python train.py --model="CTC audio transcriber" --dataset="read English sentences (LibriTTS-R)" --train_examples=15625 --n_mels=80 --hop_length=160 --input="log_mel" --spec_augment=false --win_length=400 --tokenizer="char" --vocab_size=32 --arch="convnext" --norm="layernorm" --hidden_act="gelu" --mlp_ratio=4 --layer_scale_init=0.01 --inner_norm=false --subsampling=2 --layers=10 --width=384 --kernel_size=7 --init="small_normal" --residual_init="none" --optimizer="ademamix" --learning_rate=0.0007 --beta1=0.9 --beta2=0.99 --eps=1e-08 --beta3=0.999 --alpha=2 --max_grad_norm=0.5 --max_steps=11900 --batch_size=64 --epochs=48.7 --lr_schedule="wsd" --decay_fraction=0.3 --final_lr_fraction=0 --warmup_steps=1190 --weight_decay=0.1
Rows from block 5, named by matrix and row number. Rows with one number belong to one neuron. Each number is 500 + 25 x the weight over its row's rms, rounded and kept within 0 to 999. All counts start at 0. Numbers have three digits each. After the name is the row's rms in percent of the matrix's.
# fc1: MLP up (model.blocks.5.mlp.fc1.weight, 1536x384), inputs 352-383
# fc2: MLP down (model.blocks.5.mlp.fc2.weight, 384x1536, transposed), outputs 352-383
fc1.86 100:471495515514492431506512537537539447474527515481488495525494484499531536507502512538517450490529
fc2.86 100:538494533440476509489526525480464488477537556503536490490514522498514506449521519554470479479528
fc1.87 099:482525488506488488481474502501511515478516495510478518541538450484469501500517483518518491496506
fc2.87 104:499472494494499501425464475485500503518466517479474494507477536491462471500501490465543511510482
fc1.88 099:473464460489491486564483530457488481501518536497457473501509462476538470520497513508448481485522
fc2.88 099:452512486490470540503490543514464486503472565486493492529444518499522487523506492526498480509513
fc1.89 104:549516480463464520504496513538510496513460519507526495474517549466512479540480495521492526557499
fc2.89 105:509525495495475536510507531468495448504456475505511514508444484474494497508495507530499513502535
fc1.90 100:485493484495477499507519498471471463497484515520483539515498473499520498494555526474502472527503
fc2.90 103:526482498516517468474428473478512492476458533514469537480481505477475520507467461502462528526481
fc1.91 098:503530504491440453496497505521505500540480548497522519451486468453504494458470444467519496487525
fc2.91 102:500486469538495563511515469527460501505505495501502507488434486462510539505517460482514506459523
fc1.92 099:473480461476486509521522499506509472521506517528472508562514480481520530527535492547472497479490
fc2.92 100:477484496477504504511516499462532506491475463482473454501470532477492541534487499470483476489511
fc1.93 098:474493514518493514509470495494527527446485505493464488468485467478464519475519473462503558535485
fc2.93 096:504508529466472498439482510513535543475485526463474523460522510522537482534490483498497504519479
fc1.94 098:488511526468487494520511485523468505508530507504524488526540485477506507464484474466496451483455
fc2.94 095:484518504507500478500493492523522532491524550503472544550493529549544487499453462517498534491493
fc1.95 099:476456509479498494478528472497528459517505560492482516481508506524492505470526466523506511480524
fc2.95 096:513531536482477503492486506545487517528508514489470487495509465494475496528467494506549468532483
fc1.96 103:487478506540519529520494480557482504467524523491491483488486472498490476474529493496507508481472
fc2.96 099:524460517473478491446519479483486526543457495503455501503465530519502485503475555517485520477491
fc1.97 101:452468487428493467485483441475512483444533502533526527509513510510497505527477537508513517490464
fc2.97 105:506499507476477484462449529510456502475491459510482460491491490485517475491509515487490477524519
fc1.98 096:516496506482474463519546481492482525521533517501496465498531451421449531520477496482495504544500
fc2.98 097:544487486458489472489457532478514503504535490520508512479523492507548512478502490484511532489462
fc1.99 095:492462492521454499493457507569510490499487489462459477509515496483461477482506469488492508518495
fc2.99 096:459511504500520505499475503518514487509439492564538515472482512495519504538460481553497504483484
fc1.100 100:450496497508529470498513479495514493521471529521507500540558536539502516527491505511480507506470
fc2.100 102:542478489504482484510516477542532525571502472518518514535502465459509513512496505523511470499518
fc1.101 097:499526482501490477491488494507514489534477503463481511514515500521467515512478500547490501470520
fc2.101 095:481518533498449477508523483473493473486512497443501488531525498525475464469508498496495503518530
fc1.102 101:528516512482502485471441507505540492507479521454498519449511493515525497505499490492464548514501
fc2.102 099:489458521522478506486475506491479513522518538501511500473471500495503539507516499430480463479477
fc1.103 100:517498492496498517518517509494466496487548500482493523494543499504503474482511474529431510489510
fc2.103 101:469481546479523554489483498499515507472476533468480461456518518480521477487527442520496464493513
fc1.104 102:488510525501510515473504508503471496498521507462514525538515486504476512567531460517462508492510
fc2.104 103:493505466514529515475494467540512513508518509521528488467502450491529503482482515468455488505504
fc1.105 098:482521542490496500506513475485504519476513477505546455541504481489459548515519519500525519477479
fc2.105 096:484497505522482523541483520534515498499477495477540476530498450498462493474554492484491497523478
fc1.106 103:496507490495483491505517499471478542488490486515543534532493483529489490509526517510492481496506
fc2.106 107:494497534506553542529535500459553511493497511549517469487523529459516517504521495467499480551507
fc1.107 101:461512513471489485473498467538487498514483498540503515512482510503485536477547490494488524459525
fc2.107 103:500488465505515494543542477495517487505506492572485452505510501529518496504491466516568458478469
fc1.108 100:494523508497506490477527541521543492481456502513451515501519474503459494473489501474508474533496
fc2.108 098:524509486487537501503498514526512463511500495466499487489531449530531502540494491564577471496495
fc1.109 103:497493478477489496534499516486466524509524498471504521516510498447509509469493495502536535487484
fc2.109 106:518491489505530512481500458505473480487467482448460487509490490491486518449498515478521495547486
fc1.110 101:482456490464502498536467512499512505495506515467505487477478453496520482561506529495471514477519
fc2.110 102:487488510536524468516517491509458463517498469479537507517507507497498556505504556486491469482533
fc1.111 100:502522513488479486530463504480538497495509518465479483521493480516485472531499517496534468504468
fc2.111 098:482462489514468505511475486541517501508485489495538514505531515431473543499535490522493475479484
fc1.112 105:506512509499486445494518548518508478510499534532480481517526464489494526528496513500521519531513
fc2.112 108:474477515509459540499481482537481514478504504473524455563529504558524472476472459501476480514489
fc1.113 101:497505472456507522481464487499501481472451515466494468516525495489476492533525521535565517467484
fc2.113 101:500525480538505512454490511440515532462494501519509508472519476509485506489492495532511450528502
fc1.114 094:473480500458525488543459459508450469493526512510486492546466516501501502505522515505508465470521
fc2.114 097:516469540512456476515508467529518508452529520465492505483468537484477544491496485462518516507494
fc1.115 103:502482481474503470530469505493487502437511509486436517498498474507486523506540479483467510531480
fc2.115 101:491514488466503535486481453471485509480513533460513497487508511477527499541503495474497452482492
fc1.116 100:501513488475477516490518472525500490563464493516519538515556510509500544530548479480524495482494
fc2.116 099:529466485464498460513512501509495542484517528496560489491477493468522481486517511480465501506467
fc1.117 096:548496451476513517492475484494480476536484517460489499532481513513448498465512473481505536525472
fc2.117 095:442448503522512523515526514480491456466522490517561527505483526536451559498442500485512516528519
fc1.118 100:507482507543513457544479485540464552437530480501473453546486461486510473529513489455492512508495
fc2.118 098:495481496516501535515524504481521515516516432490473485534465467505484514460493538505502498510473
fc1.119 101:490454498541476424507481474510494523521495529518542503505525490489494519497509481498462474458481
fc2.119 099:492452502505481445505530505530507466516521477494496475491492513475550510538447498479498498496530
fc1.120 099:534514464507483487504504529522518508491532510509478522506511443515511513521524462558479485508519
fc2.120 095:456486458457479486447469514478493484460443479489494485515492487492457480487499518522510435519468
fc1.121 102:473491459522504504472465473517514509534515506468519466491512550541499512504498500468493503445505
fc2.121 096:480510474525459517539484469451501486512494512520506519519508524499514446498510492500508492486471
fc1.122 099:479524464477505469539437528559510490450531525492486468479504493528501506482512489437501493544477
fc2.122 095:501475501498486516520541482498510490552511465495448504499537540522535493433485491458500536510519
fc1.123 103:454488508494474481469517448495496484509491514524510544499530481461471511529486480469516500491436
fc2.123 101:512506499520529429493524456503467475517518509504508513512506496510464482525477492524478481496511
fc1.124 099:500488507448509502487543507524492518507522504511516517492473547499490486493506463466480472548481
fc2.124 098:549498493483469476446507503495489454491539522491518512496557469488520448458539492474475536536514
fc1.125 095:473480528472498484514526455519485499523488544513482527483526556462538507525495444446500548528496
fc2.125 094:428471499487498464476506498452551523503510456493468503486460524515509464486521509507524506542528
fc1.126 101:488500488481498507458462498506499485479526549511527482507575490498503517530516479520455501447485
fc2.126 100:535472527482514525465469539470502505479492519512493483478490519468515519499536552497406497472499
fc1.127 097:481507489484446454479539473521491523499477519503499465499474475468512501496499487473545539479512
fc2.127 094:516494503511504477512491488563513501505477545579495488464519524494482499451529516549511502530517
fc1.128 100:467498474513469462506456465501451514455504522462499507509540507471520505511537519501500496478503
fc2.128 101:492498521499474451515499481491548529473477469512470498488487517524469515457522454452490502498525
fc1.129 101:507545483463472486500486502504497492472519500459487510506498496515490557490438500510493506519548
fc2.129 103:447487535492521509485464508467502503474513506499496467507486495498501565487469501481494511469504
fc1.130 094:508506511483485505476521507473481512511527507486538524491531490474527496528550479508558470533479
fc2.130 092:527513506464472510509471500465466487515464522527487560488483474514550541510487484485511534508473
fc1.131 101:513504475508496487526505502478512493469508512504487444512489486471509506489509479542519489473478
fc2.131 099:524496500505470525499493465524502506475537501466523491511500515494517521504492475499505524485497
fc1.132 102:484564495489470473498485477446534515487555500511517517505503430460485546483538488520536503523439
fc2.132 106:536517530493499481497490497508481527522483537499466522456507475478471535471494489518539505483498
fc1.133 098:485464503485483489503482507458486530469470514485506523501509498485457533534527484489497552517529
fc2.133 100:510497535465482478503484535481485497505498504494482426485490495445521509510527501529491485459455
fc1.134 101:508457456500464475496522536516496514487517482486506482534549520516538485507490488489554534532466
fc2.134 101:488496504478520504532457577467508508527473485513461468468489534504550507519460481463519494523517
fc1.135 103:499491511475481479467471500477497495489473501524520511518528520496494525538534492489524546497497
fc2.135 107:491484532461510469498515555458494525516483507486506521466501496523516468463530469492532578506488
fc1.136 098:530499508479461510538482483481488504477491541483524537518495518479471581491482476502476516456493
fc2.136 097:492513459521494438490549484482472485488498532508471491504474515468479485466503510506500522510480
fc1.137 099:520518492490471489477482526530567467465515510514493496499465517493469485500506538450489503489534
fc2.137 099:500474494488515514517493516487497474532472509514519446469524484491531512552434445469489519503465
fc1.138 098:451493493484508506508497492515500513532524560499542504547511482485495506522480486483507504534480
fc2.138 098:518519531538480512464522498486505462479482489523497471511463509482507501468514501463425508477495
fc1.139 100:478484485476494493524466479529517500421466492564532524519514509511498488508540499520494482479491
fc2.139 107:513537507537471493512509465529507510440488448452498532535462483465477483513521484537499489469482
fc1.140 100:525476481493468512498522451535483516523524511512503523503528511459482524550510459495476505537480
fc2.140 099:516522479500481479485502530466491523515505485485479524497525551459548492470510504485504486510494
fc1.141 101:508536461465500490511512468461476489520502512504543520466496503535513529472495476523503495505462
fc2.141 100:479496488475492508471482532480480473525517487467447521504500483505448488480499486510530511495515
fc1.142 097:500476521520495512547504505515526458502504524495534521493527484495525503525525485534507488529461
fc2.142 096:524520455474488516508493507494519509493503504509515501457497539478508475497488550498497505467490
fc1.143 095:483522512505507482520503520501526510491475496530469526493514495500484466484494514480515533508466
fc2.143 094:478508456503532512458494530500489466469506494506538532477511523476504483515494501516515499518464
fc1.144 101:467468525473497524506493508501466512507523502513525509549528517473517498497540469436452501498492
fc2.144 100:501485502497482480513511504491457463516466490498520507486509486517511512531520510453510493523486
fc1.145 100:514476476476486489498488522493485493521525559489504540494520516500467469498507503513523467548440
fc2.145 099:476512512524512482460521487523540474491498528516462517497473478484521495538472498518510494511512
fc1.146 096:465514498479496491511497539569497515495503505518511463473485467507495531488501486467513531503484
fc2.146 098:489469465548518522497488512537500549458456517504497465455498492512509500512507525500473536491462
fc1.147 099:503459499516459519528536497519504534463501495517581487502479520515497509494508489464483507505504
fc2.147 095:472476480532490483497504494493516453476522503552519474515508522515500523492490526516512517506495
fc1.148 101:460448522492499460476465482481518483511550549496465484534499521486500488473529464515506520520527
fc2.148 101:484523534473500479472525466524481496535501484551534504490464539450460492519485509495483507500476
fc1.149 096:515462498488463455481535487501455442497518512485535506479469511462497545486458497545484537515511
fc2.149 100:482576475565506497506494483482483515439508550498477491510496533504518474493481471505557513501496
fc1.150 096:507517473496490478481508505529511510512476519504511491523522507537470488513517540514492480494514
fc2.150 098:527514526506535454563458505492464510485542479485519546505502498478501462499501515475473503494521
fc1.151 096:487536527495509508469485521514493462505502530462530471514517496503496488509514505482530511488477
fc2.151 094:490531486501550487454563477480482503474479508532495529445484507510447516506506500479495524536492
fc1.152 098:502494454517461466515475480470493523512510520478531498506513474479541525500555490485547533493490
fc2.152 098:531554458519498457526472498515491524490485502516502482511484514499473525502511453486528463458479
fc1.153 103:510504509472457463509481514474487482507519486521491481545529496547524507505483475500493487465511
fc2.153 103:453517510527444495516485501482533504518503503464515454502482506416527468502483438491494490503494
fc1.154 104:484536467523480525537521513477451540506489502518535508534495535494514493495539510516520502508516
fc2.154 103:496488517483451506584470485482466523534526523502486531503520498487492517502530497509472510453540
fc1.155 101:511522493499485502468512494511510491503500517453485505480537546470467516524509477482521568515462
fc2.155 102:491511528536507476482474479528499473540522488495507467532523482493539452499511475488484456484535
fc1.156 099:473486518490473521524525514510492506528501505489505512519497510486509500486542518532499499489494
fc2.156 100:510504473501505457520469503490473472487531493510549501507542510536450500496527470498512538514486
fc1.157 101:510496505484509528522517454505476484475492522459502483556517502514453513537520477512511452497534
fc2.157 106:490513500531460464466468470498494465470471472539509491488520493551501526488506502504504494522481
fc1.158 102:498495471508496496465471502473506493498516531464548532502480537487490483533515481478473540519480
fc2.158 102:502483530561475529482475476500493488484508454503516556482498479494516472481504503514489515500480
fc1.159 099:506496482504478504519500491515491430501494535545532516514444527511473498450497455474499502508486
fc2.159 097:466486506509506513482556473480522524477532553468495509527454479518508505496467502507537524490508
fc1.160 101:461500496506509484485506538548512518487495505572524494497481535506511529488479483504486506481487
fc2.160 097:483542511514474496492465543485472463492530510468497535530524505501513472504540513485461484495521
fc1.161 100:535518500530493502494465474502501479472532495508545456517497464463520527508442514483525470456506
fc2.161 102:526511495506494464475473552492475530515491543489508509523491493510466463543474524526472512520494
fc1.162 097:475474462496477506545492504534504469494539518506514526510514517498497508535528476513492506497527
fc2.162 101:465544466487509502461479496527494521519519547499529489520463499531508517485500476470520478471499
fc1.163 105:489481495503493493448502520468488491484491471484511476529502505527528521518519477499494501505508
fc2.163 103:536501495511485540473523545468522501508535489477501522525516514503518523467546478505501509526512
fc1.164 102:482465492485507484505492499525491514474492506477495491508492518530488523552542479479460529478565
fc2.164 098:470450487519509520525497520510511526514495523510497518492527525483555490495520491471532530458506
fc1.165 100:486451508499504472491490507510502512495509511471477489498483541522514520539511475465458473493510
fc2.165 101:496472508484482459519513501492501494474495496481529568473497537490514499536488533505472508491455
fc1.166 101:476467479529478483473464554506551494497472514488472512494452484524492521512511519540546515462525
fc2.166 102:477474570477536530516516487494501534499529454445498483479487490504515521461494505467493493529475
fc1.167 100:495519494519486494508472527510520476489501507485533485482504516512475526529490504565502491516451
fc2.167 100:507524507491487494505447493517500514507503488483504490492486519515530468512555494495498502510475
fc1.168 102:476526519490447474520495527522555504508519510488461463494524464508501505517484506508504484477524
fc2.168 098:484472468534495480494506483496540455528539489531473455505477505533494503508452496487516484497487
fc1.169 105:516436451534507434545472486461466456500498514444516510551490466509485539503496502500501491499514
fc2.169 107:509529466526526545499533479485492477513508491452493528516536533473505442477496486534489511495496
fc1.170 088:531460478483449509502495499534501501507533541535491455491461519488514521490471457514520514455478
fc2.170 088:495489513500458512510520480472482472471444510514468528512465461509483500513496477512516426457509
fc1.171 104:501499489474470447505516520500515518521508517496464482543464439511462543500483469501455523503470
fc2.171 103:491478503532520510458488510511498506487515506508504490468461534504430534456538523483527466509525
fc1.172 105:482527510507501466503503506499468506459475522483527519478503471486529531504541468509523518503435
fc2.172 108:511499485514474473502523489513545478498499530462554530514542505519528501499524485510524457498504
fc1.173 104:473481513524472498484499508468505480478489522467569513488496521478528485584514470515484536500484
fc2.173 103:521444495531477436455443507522489483526462505479502506499501466489563521496504485493500511503457
fc1.174 106:484489494506511472497483515531533489443500532531467535511499480465493481543537519449471547499531
fc2.174 100:480495520523519535482505457515485505497525484464452490487474515496522550478523503498505533537528
fc1.175 103:437518512507505491475493500493496575480455518491523521515524480467477544494490430515495471476491
fc2.175 104:456490481493495491478493498524535524509502485497519508503519534520535523499533508498539486485523
fc1.176 101:517502490463502447456470478499489500464499532498541505476538498500524574496482517518531506502484
fc2.176 095:557528521499505468558488497514505510533489498510479498489550513522485489513466494502503516525519
fc1.177 099:522488481502433486516535487498495492469523494510527461529572504493535494477513475533505513496536
fc2.177 099:518457481489470504521513495454528499529493497492510533496470473537503498510484499449534499523471
fc1.178 104:497483512507505497499520495519501490494494487491517489478472513499520503505508518526506537526512
fc2.178 102:446511446568462501489470463507472483521464480508507468536501464468513521469506559478506534472471
fc1.179 101:466563483519508500475519455493477523473465481501436549499532461470537505474517498530497505512529
fc2.179 102:554521469524504521534526475454509497495514515501482502492516520494481502484534519538513485470505
fc1.180 102:511539459475469511479535446495505515480529509488518557546491545462470487454485543514547499511476
fc2.180 095:517506510524438526516510498492519507492480492486488495528472514465505507487496477547518480523492
fc1.181 099:477514509491511497471513543534516482519469509494489494551506487527492482561505453508507477473508
fc2.181 100:521497512524470518464471517479473481463494469500531512526494505496532514521471512476504556476506
fc1.182 101:483553473496484471518449505472495493542484559506446506492467493522481495474493501465484510508475
fc2.182 099:447491517526530503523486470531468448497496452512506509473522533506505515503541507494448502491496
fc1.183 100:517482473485451484502493516498496517492504513455491530512487483518475512485483468490447510501514
fc2.183 099:509520462522483487488547495513538497493520518517520480496434501545548500512520490527534471463505
fc1.184 100:507566472498475475472496499525481502472509522493504508458467502497512494516548494516492506506556
fc2.184 100:473523495498470513468461557495462521510466524530510508439484508487511508521549496496496527523508
fc1.185 098:528480493496469457477485453495469470516471528492520479486512522462502515485492522498523491503554
fc2.185 102:485513476506520539485491548540510496505544471504419488519517488486530478507508457508541470460509
fc1.186 092:488525489515500478523474503496502524452487496522514499550485492564443519499485482562503480493461
fc2.186 092:499501513490443484504516499484483519465487429501533516542463506524529543510495534548580451504534
fc1.187 103:502480493504495519553479493500518512482524520455451494504514519508515502503452494550446483502475
fc2.187 107:490492497506526489506508497500494513479469470501496507505506527480505589507510475476508494472541
fc1.188 106:464541496487508489507489511511513416456509523531503476505553482532540518534486520496490494514501
fc2.188 102:480465478505520539487464502509507470438518480509490510533501485438536496496561552469510489512482
fc1.189 105:451494501490488491522487494524469461452486498525571504476469537510503464503515517477532529499497
fc2.189 099:517497516504471555461494475528456550499508487511523496497563533525489496529466468470518506517490
fc1.190 102:464533471471506507551460465527528466485475497486500468508479480531507517488496496489488483512523
fc2.190 099:505474531509483512495503476495481524529489553482509495492487476536512537511498532538446512505510
fc1.191 100:488493475474482461525476488478445529521506517497515523517477471521483517529509497479472520489514
fc2.191 104:499511476538494526502513542471542462499515547504510498481508468505504477517509514524481492501498
fc1.192 099:485476479465475490524495514502510531493534515533491502523516476520546480523458496539530500530503
fc2.192 101:494476513526520491472476509474490488495495486503498493473487482483459495452462505500511470465537
fc1.193 096:500471530476470484510465440474497465518499499475518526478495543509489539456492474466522514521484
fc2.193 096:518464512519526488579463482517539510458496481472483529470512523558517495494486483504518483463505
fc1.194 097:509533498504499498517482497457471456470528503514497525545531508500513500494495472527524486488516
fc2.194 095:505503486512516483541483493457476525503500532471538544515521482513535524472489490497469526468491
fc1.195 101:466474482536483467490507474473481487454535497504521486524528516520503476497494491504487487482538
fc2.195 103:528516515471444506494493439477493476499479520471502514492495476522551507517514492496501498497504
fc1.196 094:437498505532519472556480504499499553491523523500486481471506495517507513470504431525445527533509
fc2.196 095:535547531495481492483534502488458504501463542524480536491519499479526477517540518503510478505467
fc1.197 100:522493483492482495523481452492464511476489544520526487510520482523490509480512445514512557488528
fc2.197 104:512504535514505545532479506507513509459494531498502490497487493463487503445512515503478495499476
fc1.198 099:495516493511481510488481472509516456508512492501502514550500481494494503498542482463534495564528
fc2.198 100:518497543516542506503478519485487486512477523505478523473568491489508489542513491529509466556512
fc1.199 104:491513483463487466468494480467447498480530503540464559565528493470527494485527531506502491513481
fc2.199 107:494527469479489491513485445481510515502492457458453503509530482496534503497512438469495446509519
fc1.200 098:481508483484506488463500495488493540500508515543490503536448465499506564520501490510458514555459
fc2.200 096:510546527496500509500479492501525503444459534509529520486509471532484468501535485501511494511514
fc1.201 099:513474447493499501467466493467520474454489553466500525490471508461467508500502499505504494498539
fc2.201 099:479537506513496461490487494515502484501523502495489477505508580470492473485561485465541478459473
fc1.202 104:494481508493509496528482532529484509524496489501519496485511494506518524466491487522539469538531
fc2.202 104:502466551516517473533509508502501445481540493473504529539506503534528507508442501518505506520498
fc1.203 098:479455485515483473467490526484513498475541491524518493493501493519493507500505487482507502471474
fc2.203 099:520517471529481474557534534524481539515480489518473498512544495528512473479498498474479491479509
fc1.204 101:472456494474503524476490506489504526492534509501475509507492542499503497553530488486508523507515
fc2.204 101:499516506531501491542553506528532494462559473518508493514505508497444474502524468544506530506538
fc1.205 101:503455495478510436502509501530495478483530535500509514493516547519484520497468466485522522505498
fc2.205 102:524489553483481489504465473520457506505528451538505509458555489514539490523527526482517523517519
fc1.206 099:505489477522499540488518493537490496466466496455464520568477537516506499505499491515518488427470
fc2.206 101:464506477514537527503545480516520509504482475514506541463501468496494482498488527512489485480515
fc1.207 093:486481510471483480530519468594498491511519494517493460509509520509463507449490521489525484447472
fc2.207 093:519507456535497516520511495547485489510502517542552472577465520494527488535494493524546519502521
fc1.208 096:490498489506498488533494502525459535487465505512495507469508491538488482475506496489456506484501
fc2.208 093:477560514489489516490529508470517485464491506469498472488489491534494505503556526482531489485535
fc1.209 098:436474506493497459488489464467526510521479538502454474484508463475502529517509472480482491558493
fc2.209 101:506500476488489488508477461481526506499521517477468526543560494530539510518481504513532487461500
fc1.210 101:450504487508497469527515471497437485525502530516504511502475542496505520547494516484472508487510
fc2.210 101:503550498540504517464532485518451485494544519494451479511530524542497548514511448547528490494469
fc1.211 097:499478446460465501489471554487478485513498519483504550495502473451537518518486514460507489460497
fc2.211 099:512536481500488466503459453482552514520506503514483503492519494541544453499484534505472521567483
fc1.212 102:476440506522472490495532519541542514479521520519534511501505531521518504533510480535452485461468
fc2.212 101:478451492520502488492525533501479487504496493452459510476486474511497565496513468437479549467560
fc1.213 099:512502516503490493506496492505511525483478526525518519491510462517487509521501471521477523459515
fc2.213 099:487486495488454522500530542447521499502467495544506491471503521441465487467501515474580507502493
fc1.214 100:515445472512465446457489473522479505458512519534507498472507508485482518469510492478493488481507
fc2.214 105:441490504560556501520473539516539472505479498479497543523508484455546505512515504486517548497502
fc1.215 102:520503478509475477495469479459505486446517512474547524544481504503490490492500492481465511520501
fc2.215 105:494520516583478492513492472522461504469482494483499499465524498524550496473500481506506486532473
fc1.216 100:509464457531485488444523511502493444484512510459426496524524475505535517522488467455499469461470
fc2.216 097:487524482490484528510515505496503515466545514511457488518488489505476485487485457523493516521449
fc1.217 100:501527487493474510535462540536522478508537509488513514539515475510495556524520503489492532497477
fc2.217 101:461516452536515498476499477494518479512474486469530504584525510501508497488493496522549529513501
fc1.218 096:497497496515472495459503484527500463471481536511478476500543505470475490504513470501510531485528
fc2.218 092:506514449537501500545547521514515518526518527503526510528500517502509489512479486531513478479488
fc1.219 094:502531499537474498493495472485495490484464527502477500468521501538508482502498510523475482479540
fc2.219 092:528515539456473488455513481495509453506474490491497502482535494510502505518502499494496499522544
fc1.220 101:501502502524474506526482502432460507433469518477479477552510528504479486510528503512517554496539
fc2.220 108:532536548550479468526477528488508495528507498497476522495506472484464501512497477501531544503508
fc1.221 103:488508504470509488495457499477527524483527485449511498485490505488526530505513498499450504464530
fc2.221 101:505510516491473487486482463536543504534531477523504502512514499470516495471487487488557517510494
fc1.222 103:523489487445479468519532462448481523534492534494444528519496482540442488458495474462472493466513
fc2.222 102:469503503526498488491523486536447457484449478484491499506501519530492504483466465471509460521482
fc1.223 094:506497489504500496526541450484504490503519510458482502502500486503517514525520436532510492526491
fc2.223 090:527522499486474482467526563483497513493498438502471519461524531436513503444495504481519478520540
fc1.224 097:473516458474487494483484448476482506516504492532503486488486507503473482499526512507496496504437
fc2.224 096:507495513492494542507520420556450499488495459498499499461477495463491477539484504510503505489495
fc1.225 101:534527471487471501532502500516515488485535514490479508518506458495522504503556501529516514524458
fc2.225 101:514540497484500476494518479523535495485489494507529513496443497455520542491520462501526472499546
fc1.226 098:508496457478508495474503496503509463509498509464479475503475487528510471481564517470512511502548
fc2.226 095:498543499538499505511522492507492497506477501505525472473545486548507495462490491489528487507498
fc1.227 101:528542452435476521513479473538474553499496580506475472517476511521458505543465500489485557485442
fc2.227 097:475495502513508474468462565504504465506508500523440461478510477521529446462559516494480485497496
fc1.228 103:543467492514494502482533507494495475512471511476523527496531536535503529473539460509489512450491
fc2.228 107:467523527485492530473478509523484475496439515514486499536493513481464493482519534531498476525482
fc1.229 102:521483496451493475455441497513462462441505489466486502509497537480479515547489509549541486507492
fc2.229 099:468475478484486490443480482453470513488484450521469503493495487486514525460513487508505469482516
fc1.230 104:472490478472472465451518489509538487497446517495537522492522520493505516481489487522498492528496
fc2.230 103:545476500489478471513477514493508492529498472512488481538506465465507491502503468519518496538487
fc1.231 101:509516536467477479485467554537496498513535509533488499492524478532512506515486479518513525481506
fc2.231 101:508523491519465482483489495537449502545469484493484491519548488528499516469484455483478522482466
fc1.232 099:484509503532487454493477493518508516488481536491451481509504531506471500496467463477464494525479
fc2.232 099:480483520508508496467510490516555469499499450500519484542500441483529504526506518511496486491453
fc1.233 095:496502476545499470486470476511513502478495486457509506493497496510485533517494525559543535553519
fc2.233 096:507478502534508517470479501479484508526513520488494502459525559509527461524507520502506473513513
fc1.234 100:502531494506488483510484538482528512472514478464522479506509511479477516495468513447470512478497
fc2.234 099:509447523477467439520481482484506474542470479526471513524482458435541509513491520511523472503545
fc1.235 102:510512516484505502479516462464494503492493507532508503542500515504488501519521474512472471503501
fc2.235 104:499530522500513482486516503518500475518548494480519526487520504524494512487497439509513535532513
fc1.236 094:515480498465467513506493501502452548498540526480476498502492553495494500525517462565498456533490
fc2.236 100:486481481501480517476479480499504507513503482527522539480518513477502513492505484511514467485492
fc1.237 098:476489497507494502509454503494525510460529513502525493486512517510510523546537514503470502468518
fc2.237 100:503505550517486535521506503477516537506484516457522487503494489485513506477529496487478477474514
fc1.238 106:488465452469468487510471473475475510499493535517537498501528524510510501496517486470510510557531
fc2.238 101:501501480515504486501476487492542517523546492454491524538474485482528472460501488533475518519486
fc1.239 102:523486501521500486500528527485456460479480503530466494479496555465491473500489503500499487485499
fc2.239 103:485517502499492515506506566479523488477497509467462487462500469511502496506553514533477498481537
fc1.240 100:485493498500461473499507486472511505473556526502509469464526488480519516535501487478533546515509
fc2.240 104:504549478505512520497511488545460504468516479494529474514498532548498515493475434498511506498514
fc1.241 097:544470512484501450539475506492486514519543526529548461484482532466473535519506475463533549497448
fc2.241 096:517492526453465520507518508444492470531471500545450576504489486487522506503506515483514517469504
fc1.242 100:477543481500520482476461471493490538486499518528493491503505534466523527486514517478513505510521
fc2.242 100:487492481493526537510512520495489474458510467469448483464481486463495529496521482517488475543471
fc1.243 101:486470501536515501519464506512535503529494513533517476576507494487425520494561479500529479522492
fc2.243 099:526551513514510495518473509509541518488539497495486510466431500531501514484539505500439516515514
fc1.244 095:485534454522484483473474472525508482483511517521551451473513481545498541482518483490480527519453
fc2.244 094:487484470486459508533483496482563513519498497494506488517513495482529490510480523470514480480499
fc1.245 098:501504508505490503521517486527521462480518535536500445502517493513503526457504473483500488459508
fc2.245 099:496537537493477513495477476523456485500497495516486520492514483494472482510485496540541459515502
fc1.246 098:462493466485488481485482513438469509480516519469473545482505480486477480473515503505486520479480
fc2.246 102:487502450507480495475462490513503498470466515499501489505504548509475493540513516488534563500498
fc1.247 101:504494512487489489473508529535509440477494498495475501532522453472511535434479529479519570488476
fc2.247 099:519510473507500478497445500519530493516496497510499509500532473512485468506523504475471473538518
fc1.248 100:535508489487461490496472500529523496542505504489492508488449548488453546485486482461521519468454
fc2.248 097:517482492545476542441543531514477471529522541490460491521495478450546493485491499534495470524480
fc1.249 103:518515487477489493485484469474534501499524523495479506505528445464491504516505467541494521474470
fc2.249 098:504450523485541478538513477479518488516511497439468489509483529490521483509493493523457468544481
fc1.250 102:448486485466487497498486500511521460499509520507505467502481514491497517537512514511505539519480
fc2.250 100:498497507485544518491535481462505485532446487475522504551514491497483504475520510524521471502513
fc1.251 101:539499499493480475512522498519517540470497511519476482516432499513510502456471464508485485439510
fc2.251 100:519521535526524532484548475529508517495512510489457506480539525523545540544494494495511521507439
fc1.252 101:460490533493479479544499478466527515430490489564493566476499514491514512488513486504485479519462
fc2.252 102:512536526505489487497514496500518502476501531457493497489529486494481490459529530540500536485463